config.toml
train_examples = 26041
gain_aug_db = 6
vocab_size = 5132
embed_dim = 128
encoder_depths = [12]
text_encoder_layers = 8
text_encoder_norm_position = "pre"
text_encoder_head_dim = 64
eps = 1e-08
final_lr_fraction = 0.01
weight_decay = 0.4
Rows from block 4 of the text encoder, named by matrix and row number. Rows with one number belong to one neuron. Each number is 500 + 50 x the weight over the matrix's rms, rounded and kept within 0 to 999. All counts start at 0. Numbers have three digits each.
# fc1: MLP up (text_encoder.blocks.4.mlp.fc1.weight, 512x128), inputs 0-42
# fc2: MLP down (text_encoder.blocks.4.mlp.fc2.weight, 128x512, transposed), outputs 0-42
fc1.177:520477624466487543604446421540503578489533540451503504460598392553448453537456556510427645558456514551525504457474511428552572467
fc2.177:439490439507568574548529567446509419451458576477488434478525533519500482466592449515520489580526503515413545475541530473586464470
fc1.178:520491529497602511514505530538472557468457467533505435431452528553493433501504514500477486526442548456453530419460452558466508482
fc2.178:436558479492451520537518497484535473519484555517452566529518476463534522487465489471587537506576492567508509559504501449550450452
fc1.179:457506498444572509393500537522512483550486459556412431535508475441428543534574422586523523497525569554473442439555564483493471477
fc2.179:583531484534484470544521442483482527448498433488484575542497503484499484495455529513498461448481428467504527507446447488491555514
fc1.180:526487529475466511426505447485548545581460525509466552469478480493464424568506601501528444512539511392534529445455473477490586508
fc2.180:499516531517568504506469517497474455451555417539538425458467499481532543488441452491471512464462471572531516527536561494496459554
fc1.181:529396490509516443504457440475562485502452544492537495558502420450582482471464466466468513520516470532467537489508537515532470548
fc2.181:475532554504446531474475570535497505514506457557452478437524552485467513477489507511497467487549501474522558542411474529457480443
fc1.182:365508496511562540452469514495517547469447487478475538500545463528459466561625499488569460544435473541467477461495529484510484502
fc2.182:528483525485437473489494444529522540533536581448555460459474485514548543476491527530480439501561461488538473499484484529533513516
fc1.183:486460474620587553491551588435555485548442465515586489364462470576518510354529579485465455575469537476444554487422500491474455494
fc2.183:430532508461561459506553396567515445509549554514455520519543568553588514534549464450518500428517499528514455449559481449473580610
fc1.184:406478382500552487419513592539432463591484425447432483570437478526555439497508511506477500464462558535487569523526503459516485523
fc2.184:613472468464523493501516431472505502439521567485507513489597537446472506452450504475437537520485535578592528500452500499508507461
fc1.185:505529490507531501512542493489608518538473439533533551522464622512529513507459562503514490516497523493558490549479490444493471496
fc2.185:469452487457563518480443418497440465532553518536442478570476403467513467475531506407538518495570495499506566502505544471565506441
fc1.186:529550503500559521501501404515514463532490468599520414488493524457475520535464466499492517530463474523485428531494531549508530496
fc2.186:556455490529496468474482545522472540497506527450508512530504573540505511475501470455494476443509557437516618489513477495472453518
fc1.187:525559430533526567564424544459475526502514512506541481446526553478505582451428473590468507539459460554481471497537447532560457499
fc2.187:547486571466527458449578426550536435523493456514557571502549458444481429496521551421523470495448496469495522471529478494497507508
fc1.188:533542559462474430490497546417454499559549428569443486431489493519497474559443507546456483485439468511469507531532421548425501499
fc2.188:466464424547537520546510430509564495514484506459525543591473519440571559450460470463528521507569558466540507503512566365528486490
fc1.189:572519469590433589545517409434580460469461415523589578384444486516513471602519480407466432505588476513413561505493384531452452482
fc2.189:427535569473499486455495560464432424516476506548394498518413442517473565440431525548513510420525506484457475511473437484438546515
fc1.190:479524425442454492528499478487431520534522470540488511503544447515524585564495491508548454431542521484498519544467506591515512492
fc2.190:516482512553512494427463500483490512489481469444459497493452620478507482449551494522458530499464488476486463489461518460440549531
fc1.191:529546517499458483530474473525484523421500571493542440470459441563547493440469492479572521489474491487579555516466480481576463474
fc2.191:482486491483519480519514516458530491587482483528483529506487509471455430541538499502444519574551469496419450522463421502502522545
fc1.192:461457469458510407454481455446442555550541481546551450471481524516487469539449495504543445498517485508524519438403521480539515498
fc2.192:548490514487547559552467503551584487469477478499481551515479456488519481515543484450457566491498533521435457523554520520477480469
fc1.193:481448421523536531597460467405552418481453541497495456505508401449477482489505557492418548510507485435483533547546576446519482551
fc2.193:492568517457517519490539518556491503515535431548503520523506590553512489550530482505532477578533525582544416454509524525484478491
fc1.194:426535441634417502451467498504501464415464424468479489572524482537506469528505494564530494573469532556414573466490454571480424509
fc2.194:499531508433509490551514531469512542571430537510532507451528521497504520448461477436450552428489404478546456516519472424523552546
fc1.195:510551491589562552503430524488387533547436465500488521517491510495499524493536546480407466556478553515448529527457507468395496514
fc2.195:533471424488455498486515488445502504478493519485533454501469490500541477502474477483561488422512502511571522479550521504540541477
fc1.196:474521481498499446506533515537513491514462529574510505489540399526544476512486472462521515569504536470547486464381511523466479489
fc2.196:510523532516514576474431422452522529475460531488480470530496474453508511530464453482566493456478411507461449513565536485554549512
fc1.197:547440439508411449442454448541511532532468564571518463485509531430506502481488560513537521579509567541568563457462533486464435433
fc2.197:494511518490555513599471553458492530496496481458515498493509477476532464483493471497485482456575459471446490536519482505492518516
fc1.198:464547531528555472478502468543485497566499542609496477512513460507543514480583483506535519502505539566551467528544508476488491517
fc2.198:492459411457485480518518498523456503450509482436524490518579513448436534477487513485415498521520481515408559518466427506399569569
fc1.199:426513502588523535495481553474525542508468488523453495548524539461518474533522528473489526536515527522472472545566452511502440507
fc2.199:478540502489496473419525461528497511504470475493533463467478502577488550497503485505531455420493532478493547495458506457457577467
fc1.200:393428598419598554683379467568446531569597459367380564501442586537440439396374521526555565516541531490431540547487402529478337557
fc2.200:445524631438506322653434536551626360430451602429445548354674489595486548456760657554358366536529361581643548542575483407423488637
fc1.201:545417484472474504547519525505430493447412516473577650598433462460439614554597544405601647525515442520515504539500494478412547551
fc2.201:512585512420506449433517422457511487518520513481463396454505506498575443538467436586425404437512504479543472476500564491544460479
fc1.202:527448602427504512566460535576359443488416464548495362481485457501514617484528504526448483457572472505509505503547557476492483569
fc2.202:396533458511480624528502539445625501548487527398466495477484545452404469573533516587533514614494514451548529611504477512348484428
fc1.203:539533532528473494557531506543513523501529514442459400487553429521496482487507428469461510497565465492497532553499547494474524420
fc2.203:513481499504503519456529472460479523506465454524589576471451562478489496463529527580552464530477501446470485525494495511518470547
fc1.204:429443437520521534474460476443453514488520508512507488463567468515497466504505528500437554502514532529464511515488451538533482568
fc2.204:544506569427479496527538489538544500552471494488475543481426548507527517506535429550525450466463486495512509504475512427446502451
fc1.205:433556512421441561483493554500507445516519493429517577485478485576482491432521529516466554472513515545536503538492445557464543485
fc2.205:564477550552451440466521511449543531471537513518435500528502466483535531536549463498505487502480520469508585501528530494519495503
fc1.206:510470523507507523547537549481412492455498468484485465505488513533514548536503496463651487481511414468529491482467537451442498501
fc2.206:475585510523517507441441426456482547547466543449547462496521480463528449505507495487451572524499582456494560517498507532501473544
fc1.207:459470456542532522433575545487547560547546442482478426513499470493459472533564564442551449591553485470458520434499575463413528495
fc2.207:540549535475481508552472498477454470458476536495445550514455514523493495439522478484495517451512499542587465564535474529598454502
fc1.208:542518403440417522479471491492471507506461523550507515443566504470513416565514552587422515436472506531504520507477446501476497482
fc2.208:513512555539542489465525479526506508513527461479550496495490457442520560425511480505551492547490487474531548479495487508484520476
fc1.209:473507482543555481448533414479581504436579494424474412660466471583595461651391517518575423518524488479471420506594584530634576478
fc2.209:609554608512591480444566422673526477563522504554547562549543447556326527352421417474554571553483463430484475588499434553463535438
fc1.210:504490511506510473521538585539449502548460461514426390510505472500450476516533436495511477434591430477524492467533542489438459472
fc2.210:488518460505548515478447464455507472460505479466573529541499500480580496507494538513493491523463514484483464541543546544448549519
fc1.211:543390591511531459571474579493527531496477476553547556500488479453474546490545448466488575507463561512495490504469554486480446456
fc2.211:479605460454463567447539463501458492485471557523540477462462469514577486456462543519516475477608445520479523536481471503514501515
fc1.212:534411455520620511497487434468363581543489436638450619492545424524563507652414453457515468379472557474549528575491406494512496532
fc2.212:496567445498530507472534433482623527565508473504508505495424504515562498428502491457640609540590603553467577596466488505590506532
fc1.213:502559489522510538381450518556544499654526409497523531620446544478527531504569571588430503435534406488529537535411535490475596575
fc2.213:428454531564598477539488449475462350456491548520491438502486483423494387491471465478520539502495465467659469468579480451487490591
fc1.214:562569438495520478400487448530496485527514539399530527593518455540572548491497487480448528514449474483441512456411508461488539509
fc2.214:460459543534518512581586520498497535496554505549519550436522536485506492526529462458555506471432518500516538518525467528519497538
fc1.215:570468486493528590481542598572564511565470508446512524498466561437525494403512432447464486554504562482526547526455426480463597414
fc2.215:463464520545546489486536458421543538441476520442514492524588401554503628562618597567446493500566545574475461503451613610537509507
fc1.216:588527531575487537503506494552414480419437509535506539450504472473592488516441520463539531477516516516531576466539424505490426506
fc2.216:489504460435539501495497416396567527587536506527500457511472501462449488514497519476542453453511480533488512560476559489513539525
fc1.217:504509540506555477529490528486522533594561489493475502495554489523522521438519551536414532516408463520530535534436549364533527553
fc2.217:541490472503443535456564483554522497466507472501509465465480472471490480494528470474470523514557497465431524491503463547526423441
fc1.218:552444486489498496471505508560444447514548510532502488520484475510515587491472494532402474491505426449519529463507504553499477400
fc2.218:557497516471476489551490456466512513497452535530423527522448452453554416440548449497566510542559537463487507544513558456519539548
fc1.219:462478570490431458549528608498545508476577468517485545528528518532486481487587501560521494516458462508522399505494467464491477491
fc2.219:530466481520472541437482492498502512513448551397511492452504519450496539471443509410435498437607522485460596408466473511448542438
fc1.220:409378512543563537542423512525494483406454544443461369513388386472555546525481590452484493527620442504496429383579595492501490493
fc2.220:573490559361546481387477522411502446397480525529551548521471492505608435462520531586490432522470557534450475569476596471402549457
fc1.221:541485520569522432571479513464503496459450486549548535506483540461523486439589489475565514489566504507465488497446449427503500534
fc2.221:437504507435477501496538503536450517483511498437476492479459480527481525534446506531463494459492490472525459447526479538495492496
fc1.222:515475472528476489478509570502446540560467498485437498506433530583485476583555473565422497554481495522558395508520503484517486464
fc2.222:501496531497602525535504417493519495486503502498534461499525468418536516448525555472501515496514481513456558546525523469468558544
fc1.223:381483514533547546619536618567534520531399444568579419519581563455590458466514360531447455536495537520467439435489557413440456502
fc2.223:657550321560450499539547444484475443660464510433486413417407443418520550548373593441542590475433452347556551559549567523563613394
fc1.224:438542474460463524509510470499450481495474537456535472496492441499470463475473478526553548451484445508593511495575499504519545524
fc2.224:520474530489510457445486547578514515495536528444516524532524542450525467462558471481452464534506508558440534478428422487486461431
fc1.225:515540479500493421538453502497500436538457409470391439546447421547475473544488502559529482379587530477496495487407544510513439472
fc2.225:481465528517426554560496565487483537494397486608498564513609535475556504628500519414415552622513484485405425501571423625511523477
fc1.226:455529533542540477495537436478468468505565553467568538518497491522502547546536481467467513548541510476466489448473519549458505540
fc2.226:520450480454455519478504511518515549477444492520522506471464516482541477472474531513540541434459504494551508497516499460555469432
fc1.227:527394482482526554550512487439448502417530531588458494539462594475567454496472521593542575511512442547426454600475540484489560475
fc2.227:472613510507528510461501477524554485551464447466559460498575404497504577500590476398459461488496518518525528473585494471476502466
fc1.228:528522479483501467458540542514582500340546518504413525515548549523562485467418513415529414543561550525547461469517502433486502545
fc2.228:495466539473595503472446530498420544622411607484566501499474491514469526520484512529515572511472441464410613531532525543540574410
fc1.229:470500462492456456608493445503525457407493522526512411460551454483518493500483433430502472501491507600465522540484511449502550552
fc2.229:457457472505463553449506571556495540574410539533422534500476501510517453528530539574562503548503502479497528376488471502507432437
fc1.230:531531511527466489432539545556464410538538521480519479445508413533481453548497467529511472549485569509513493481501499554454471466
fc2.230:529439479507491437576437467487499514455486519535485584515520539462470520437529511539503489509470458493461479487470464460506553496
fc1.231:509396631506503483491505487540579448411497540446409527471494513434475466501517420554489482600544473530542531490478533487511489479
fc2.231:480540468531389519517515536460497505530471500526578422490457550580519522498526524488502455453479485498500496461528476440513545520
fc1.232:555528514473462457477513554546532582419457485479504433460446456504407488589527516480493532507549450507450503469449532555427484527
fc2.232:513463535513502532534499472436445500546498532502507574542541514486604458529438504496536505521468484528567550562562508508530454488
fc1.233:563534473494483473501573532494603502461521495472478567500477445530530587530446447567502449536461440506525548438454533513443501473
fc2.233:395439520551471464458448427505472474502441481552570433488557532477469475501544548476489549548582491486519412454473492504546535491
fc1.234:515556483523482495505451605482544521554480569513448603546494426564417478493581541484486431502536609433543523604572439417510489527
fc2.234:511513535494587508521507406616488490474485510521558403480463622485581463528441462499562554547521409476408580414469513598548509444
fc1.235:485562544450560481509543523511495497533509532459552535557494458532519585445532489492433429472463479519500477479520480531459456491
fc2.235:477466501548481485508522411548547542472502490590430453460458477464529456529475498517532515525499462483486517521534476469517497498
fc1.236:514552527434518460495492478438437413485444502422450494519547436515474384527431489465543413446480505504539487508473522520543454505
fc2.236:527473480506500568430536519541530576498521561488547510449505570517503586473542516442436602472470443477502457474497505483458559447
fc1.237:509512510439523468528429468498519515521496435514464474575533461465511533469466452539458457461487481468576440445514494394555564499
fc2.237:497413473529508502495501453468467438473506535517495506457522452468486498501471511527527513571511477511459536521542554542446467495
fc1.238:574497488544523585445528525493440442516553473503520502576458471492455545477538466469452468449482459470427500480475542479527462526
fc2.238:463499514491456458550526495484473482492505511499543499472471492500573455495498569511492561529543522527526470505526513467472506514
fc1.239:493479544482531630568516575543506466453422521544493558551431481487550490485384526499544548603499541480436449503619371500399486450
fc2.239:561639542442564358484518450459561438484592475495512468425577584520494520446573521497438522460526438518569631429489523451571482485
fc1.240:428494495526457477461561543459499513489510469474511520459498502529499480479550525494462435493512521478479530460495463490471469555
fc2.240:548472492495516529490466430531508469538509522478492487497492452444442572451503493537536523501504516423575485538510491469505569495
fc1.241:515522473489550506527571481509452556576514509490518451522495505492479499535463443474471509506531518547480420491446549485517515503
fc2.241:503505532561450522473470550532508570451480461524488471498480514512542488404478514577480489464488533522524523501521478507478478512
fc1.242:459452506470536559493476592412450582489587478497487551421429464608573420467485584588521505568489552525518481510532494552547546525
fc2.242:553504473456495437537530442511608430496508541492544491506482477390410497466529459402494509434533542506514607537528491462413518471
fc1.243:438483469397551415484442527509462542567527489574509448431475542451477515522554536620532495481549571538466601445542549531429507507
fc2.243:600482496518436542522522505495518477490478430468498533525518497463498435486509491438448492500501444467539499592513491480512499550
fc1.244:470433497497460580456523419476513578375477496565478514551561508508575429514546504541436507425492500640480580492542584532449477375
fc2.244:499538487568532423484497502424444527485515477479581540423417574546470517464555612457439563527555487518440395466455506533511475533
fc1.245:477536506478432538427490488428444416502538510515485483546456527439559432589559547488529597562533423492518496483481467457536493488
fc2.245:521475526450537488530512568518589565485489451444476536505519517533421521472458485515469474498514582503519529514515541563470523494
fc1.246:530458398335650566589515427518549452561468464490521507474331429401525434494493460482448516525615543400513582567532510481389577554
fc2.246:485517453469392537539588534429338475412491370582388516432433423363474536520338640421468375412454634555479480334507474547600524512
fc1.247:510514567526397463502507555529496523516490506459451565477489474467500414550475560434432489522455488522487530607421511506385481473
fc2.247:551499495446516531611580528497507493454535492537501409549449516513512515427471460511516550488532487479438467500480493518643504493
fc1.248:522523479494529567489544481514444490460495528544509544551458507594543464495505516513483547531493563448515500425452473486471431513
fc2.248:498510509497477445549483590404509447505501514566528442456499491484535459467509520456504522527534497540459530558518477529529551496
fc1.249:437489503517500549562509487489517581421533567481513514473518527375559546462529481435572505534592525591483477537583473613519429559
fc2.249:638470473466496515451451484437476492603504475506455459515508491478427480615513560525435469407499456408441550452413454451377529464
fc1.250:568476496491467490498454434541514501434521455464512530490509546502500448481514564502531529522546573553496498456490433464581447489
fc2.250:479575520529478483482475527502462456569496506516528539433466438503516516506534455515511401483469469443524500544570485467505551511
fc1.251:525516561486540513508550447546523523385550508493489522501450437548523548418489532521554471499491516537466519456460556489504449458
fc2.251:483477479511464521475466517469493482598474527539493460501539505513504493525520490446430474531526483492490461553564487475501536507
fc1.252:448525490475519543523499384508526394366490597476594560452499543475526455442501470540413455504543491516461443462466504492475496564
fc2.252:534416495523460502516516573545453515522489453587493485512485477526496494526536475519550559492496469503518510427558501482524506483
fc1.253:495494483437418586415534458600471514486507521495418434652432428522615479495463490421465417541632582414476518519515552576545546493
fc2.253:487407476533580464472457467494516454440558556431606483511554452569525446436519396436497536535387483574512497496535494570673511572
fc1.254:481411720367522489534443460527506526477530497424527509488283436528477548546562387588455498361658419493487503546518469549435471496
fc2.254:600604361340478505363520521568422403513470651598452425508530492590600640482472662529568484658560543477482433618482424493495369560
fc1.255:549467559488509544537544424493538559443427386495500556532477571481611473491417467496466482528495430480547473524435577432528497481
fc2.255:463496451534450471419503577486518528491540544484472425459468482474455535463530543473431528475565582481477488504573476535464479536
fc1.256:534435512587526482544537608439537509411546529538477480498426567493607560464482469500533457396463537532524580350442545440430385502
fc2.256:460595508498415596499506530521489478529473481481515462493506406520391508456471536509522604468646560457414349517526415512504639510
fc1.257:446568505501513535462501532451518510428508486466539487498517457498499523469433518420493472481509501533512437496472520459421439449
fc2.257:545518431515539505520524484544494519528496516488460473532532482541496551514510517561506507549529467496445503516518481517548513496
fc1.258:507505427505524453476477489459480469484531520509448507512478523501473510472494460532521496530547458547489517498504529554534412533
fc2.258:518509559476449526525477525531495552520444431478531545525479471506524489455497520503497461472503475441566507503511458440430591494
fc1.259:439475560485544458499524528553530480554453444582480566440509495532476572504522510553519513451447521473481493480493500425476555604
fc2.259:540496377560498491513507483519435474464524586486485472484507487503448420553522510559545543552575503561519561511499455524494414479
fc1.260:427556463460480505466505459482462499467507468439469524519500531520446489462504480507491519482560522576487438512435481528551507542
fc2.260:539496482541518467520460478542528456577496482515585479503552460542515527516507532498497455442466526447510547569473449497459517482
fc1.261:559536611493544474481535540527545512558579462504499480435478469465548438487494454535446432509488516529516457504496530476453494497
fc2.261:466479363530435526496497529461471479453440485495470502504493448516464528486481547496538548487513475410451556482494486528524501521
fc1.262:550473465466517538470516506506480488422443534510558510522496471467514479561508533424507490592398487430491479579437485511523500527
fc2.262:507494579525519535550488498490458508556533510471455508488518468487549543499464481562506510498580530567503482411497483503466564419
fc1.263:534495470477530492484502437508514447499431513429560468522492492399533499459494574504527481504563548557518473459558498482527468484
fc2.263:534506547524509478456506489535493586521495529534470497476489449561522498518491472497478486472498467479501575531519456473442554512
fc1.264:505474507474532477525480498526495452525521497547485471505476504564506542447566439441544482506474488550509466442492454534523429410
fc2.264:511526459474474467486469404486521515482544470470454524526544426466483489492499549544478493440545509501488482508481500462487525539
fc1.265:525520509441533510546444404513493527516526493545539487540478494484581492587531544512566560466454514589572486503544519455480467416
fc2.265:495526478495543496464554514493518452430474492524451465489506491477502479476471545437467479529531483445492423518465501463517569495
fc1.266:488592542499491480514419490448499512500500498520567478556419510490530481446494560470494414482502477543427472457486416457492447565
fc2.266:500452535550538506502510507522519455529465489486483481461538511502481498567510454554528532468548510422596530508484484510546532495
fc1.267:453596459515520538483462504528534508582493495512506466505544494529540539468458459575518526443492507463467482516495478510510540411
fc2.267:482428493525489440496525488464509460426507526563475559472451522461484445532568508435524444513472499554518530491467478491488518542
fc1.268:597467435445505586500472513497481536401461578486407464509482430472505369482487517528545471346484437534448485475476481500496546471
fc2.268:413482526530522489430520454532453454552570463495576459577482498516564603490502485494440492519564493503509477464538523486453513537
fc1.269:603455527534442511418528497452451439526516534514589431463479529377505606485467560515569563504531483497466486455483506527513524493
fc2.269:438478494487498511542524521534493583444510456495484555515505497553515424477511510514438463530562503487528530480476449505501513540
fc1.270:546504524480447441549512489509526564519481483528486521527482524498599464426440440597516461490437546514571517525487474503494516521
fc2.270:445474470541535534509503559495482421537491538507573495504499507500469546532531566498447549473523458437473514511489466467444527519
fc1.271:461541478498480578474488516554586481448463426482536559509497537502490540436465452427440452414493455460509459498576449474551551514
fc2.271:506482492495555506469511483444465466542530470501491509471504509559502453554513541536514526550504562469462475490467502500418500514
fc1.272:503463469415495466495511467497548544508504496473471517481541486481458525554507518486418526516502473453513525477460432538474498471
fc2.272:485525525539493502502529510491496506465505503553509455549493552537530470456492453494531517501490518540526526507469535430482476474
fc1.273:641475549382542485474525446580504438604525483553600459519460441477526471523450465597481617439616661381579627548472538541452480468
fc2.273:365429522501495349517488360457452511446534437458452563508460562427493486454632621471554495521465529573468315474591580511475553486
fc1.274:546543503429448459538556494537512456508514552465437444466519469507500497565544485469515519608525540441459492517485498582487384459
fc2.274:441480538481482563410474480460473429561513494549545513543470498437513487457531483495502477444459451461539494459426472431516571505
fc1.275:471619485569526420487539544521492463520482564520463666471551646396459451545480469486436553587600411503569627601530487480346547397
fc2.275:460498488542448422501415544474464478497579537550626411573500494529403513559506530563516535639526456467346512544496480605608480428
fc1.276:435551468518428515542481469569507469538488488520512489513621573548557396476520566495551465446444535536529503398526447488446455509
fc2.276:453479513568578419394499551471430447540570590439560535484470442529456517514480521473459587509540486549471446521449524477583447498
fc1.277:446483420527460504391448536435596494493477572423491518376553501477518480524516571607546470492517572529414586475447504415493446503
fc2.277:585436492580501539519498536595472487574533467543569526528491542495471500493429480455447502459484486440576445560649477521470540562
fc1.278:523605503454477477498484499506500432483530482482410584575533544485502544495497507510496479479484477641510504493522486556496461558
fc2.278:487455521557462488423542504523508473505468505543565459470432487523472449515522532496477510539537546425475525474469495483501503481
fc1.279:432607513512478508521494506536534462486516603512557437598489446448595559506468527480573382619568557507536506456516514444421435568
fc2.279:482443506480532570464469566569513539540412423540524445523553519562473497436445494465535520531540471441486520442447524536548407449
fc1.280:448526530474514461516458610523560578536471530563397506485485450530501530531471500539527530524503503543521514541547449463495470474
fc2.280:510480572512520498433571423551466406502496561427545599446491530509539457543408431410488515494444513497463531528485498497560542473
fc1.281:482552504526492464516597438535574470643516474495528536519511596511466425466504433558455439545534499405516480441519477526553508477
fc2.281:503401533492487467584512544454430475440482467523405524480515546467470565546560541552479556511531520528477551445491510399481555506
fc1.282:514561510443527498443515482487578519570499599533518522486512506474438542481547517411551468458499497502516489543471568452491490483
fc2.282:511417469513502551479382536554447492546526465528495425540538454493599478539453522599461554546545447483507567402502422492560469557
fc1.283:496540511503529550482528500531487526537484508505517523567517487426532397536483558549531405473516548463482500496568498508481500451
fc2.283:492527540523518468466487515487460497495532482506497536455510469529482557486471461500543521512458517511545510507472517513489470497
fc1.284:577472472441504459525527551514536507585538454520502457504452442467609467465465510506524492452588561505592511474477474485545461468
fc2.284:504545492502484422502468479532448516438437543469481539463481438486462507540492515576510557493537507474463485546516500537428477595
fc1.285:517536479501456490463483514492495404494494446496391601518489561516541460456475569531423609460485514584451573498472425471621582527
fc2.285:483548598429496503451509554441551549450508547554574487478563471526435533502534480492593409545450500493526502526510538565385485443
fc1.286:468504553539484455501440460610492505472513496384559423501627474617484492535561534530448535536496489603568456527608608507528463463
fc2.286:493498532544562453562608508557520468413520496524512577614448502558621466521489582474442515348534411421520498553441411555534545618
fc1.287:477514538530572490535500484503480497475511520498487523460499474466498415538514499510529470518564499538480501441473481487469478527
fc2.287:545454407523414564533453490488528539494520444483481510588439518513494513528493472550491532475479468478462507471480563493504500482
fc1.288:512458476418379536526492516523455533492510517483459549498457527496486528554423478572441532495535385578499482529458485418461484494
fc2.288:562497516540520521428476477429503542491546516477588381520521521472497503490546464468487483418550574432551549467504546548472539550
fc1.289:458505463511515457570506441451509476516484461549489518563503538514586495487476573450463533589540420514473545495460551469482451547
fc2.289:497509531479491492484510528537516474524535514507477560447445507480429427504508467502555488446506508510541491489520507515552521442
fc1.290:539498531452387511465505478546471524495482505548631453488484484520548416509440523526561440478595390504559471506535471546510449467
fc2.290:527540535528597524529489483486509504526478509458399562491480502492479546568550487550482512540470534469539520510474545491497521473
fc1.291:528495500526620525423650421430396436489500597508522402504430554526531596554461428538491487597550604538440455420513497472416567530
fc2.291:558497571383436511579655567537502562563475364518414676382498429324609420531399629476543535471398538360619509461386518502541415472
fc1.292:513464476523495558480475465470584538376528517488568466476506513551496402468465452554480466487484485565511487548414513535511478508
fc2.292:464515518534507495482520555517466521638453556499474507498474478496498565476486506479540541501493462418501475455533496430495500429
fc1.293:420507448437526470518463434507516524529442410530471569585478449470454504565511472552482574455447474542434478512509553469491503595
fc2.293:584472513460492550476521540510500548434548505507537483417494451527547513478452554455484462591516497484476488530537501547482447434
fc1.294:600554509491530560535456567615515564512449508497574618415637491521588462546546419541513539473546468509472476606457435478499484454
fc2.294:513415385663408494550459388491397587433583542422494498483399568536489496514535586418441398504301412457575468519577439444478558406
fc1.295:527495498520572520391445470440518530437472518430419523467583479481452428550526561534482511508510515575472454517502437521476419455
fc2.295:490487456501509495513558498569476534515468506578583480566403512539592502436480439528502484461493462470527429443515534434474509436
fc1.296:546467430537510514479553492531465519520443493576461513521468578539480458499562466566493514526464489434441479517477514530440510462
fc2.296:473472595474508452503451524409499466448528500439553422515465493489554497501486559503498466488566488506543476549537474462490507586
fc1.297:564457503524548509522462445509487463505411528523555494493486490415525389473541506451563472494570502545500499522516492491581508516
fc2.297:460524511472462475433519514516541484532574454486480533497464489576543528515506443533444520477410499509510481511519509463423509530
fc1.298:549519516491497521593533445559536444505506399567462461548545450521546469539513490476518547475518472480516491526482478446488508478
fc2.298:425474523513478489426498475468507527505485549506512514458493554507490456436505514530461512521516509525498455525507523508504486524
fc1.299:490458511443491472491541551534537422522515468457473462387477538476590440460476519496508533472492514548500503564527511518466509432
fc2.299:529548481527586504517460477419439499513497490496486560543546504506469558522474508488499456502488502463469481509460469406527547517
fc1.300:256577418487546510458550442429401554511424357444455459474467641433648454528469533441445612514719392615548643502391399519534448191
fc2.300:477605436492560333514616407555378583541446533423449551423470436526589641479698395548471593594594531445565587661533427528362376441
fc1.301:493498404500546451515484468458546516534503580535554480557573454493461539415495460497437552462592474513441544442579642454530488477
fc2.301:477488547479400522488573591526437500497519460491485525515406513500578508521563485508549535493477486458583500507503429537555544472
fc1.302:488494534505496538519461556440518580427462497463476500501481490549475483443459595452475454440530491512481531508521467462442533445
fc2.302:468540567534595554507498469530511480543483497509563557511469538458549525529535435554510540539523580429532525488492495516457521512
fc1.303:509514558502517536458505549529490450447469535511494486531516488518558526454497481485510500502421536435479497515540573447493526488
fc2.303:475511429505519461541530484485482546497470441484521475497475462456462435523502522496536527515560500536493509492477462554533474470
fc1.304:519519518494468455546493528489478566453499482520421525446421451529574494513443485460469516468397454546508506524507478482505395505
fc2.304:464456485503529518467443435431581499508595532495492539478537531485526497540488536514635463432561517535483503555511494563504515478
fc1.305:520539455545464530519489491499492523500561470448514449483560488542466482437467578512520508510499359450535494593534494494574521473
fc2.305:493466506503503493471490527418464526506499472537442571540499524427495457518523477479517435472537570504572539458507483469513489506
fc1.306:550471453571589458512442500470508492422525505527404451488559535504507461502464525569468464491486434473436524565431452536513505562
fc2.306:459522490440457561509547473526499469637452511489610521520465456475499494524560478410542534518495563418521480491514548522423509520
fc1.307:537421508564504515527492548524396484408521513500356389507528506524461507562456532435424475537463442438516442552512403533513466567
fc2.307:376553516407515430439478454530523491589454460477600564552474501438506448457565483571530500481512553596555462449506528466462471523
fc1.308:563481419477508540555433457478517476437470504498529521475517469617486486446499520478474455553557479493517543466461486527502432526
fc2.308:512508502501492467479535521525527512587511594523453549491464458413507496507505451482570567484539463477477475521510541435526528501
fc1.309:527377466479412471503537473506482499494542460497526457567544539578503495491512482503532380559466527425537538437556501543540444510
fc2.309:486598578515556510515437502503505439525520535486578504463472514413487491471493531506487581449491500536478451544500517440550502507
fc1.310:438574494481600483453556589502604561479491546493480501435529517494412479495484541471437527495563503550450475555551468514489516572
fc2.310:540447456487434509619523409530484396509498496529487484467452565552605446576429527487491524513431511504469505416499506437541444509
fc1.311:435510520554477530500455566491538513501559567431471470496526548418430453467554544440458577545491500528472488525572491516504473470
fc2.311:570474451466480468531534445477441534548485425508486507531503478550497509510447499503506441525561539468509541416473483479553497458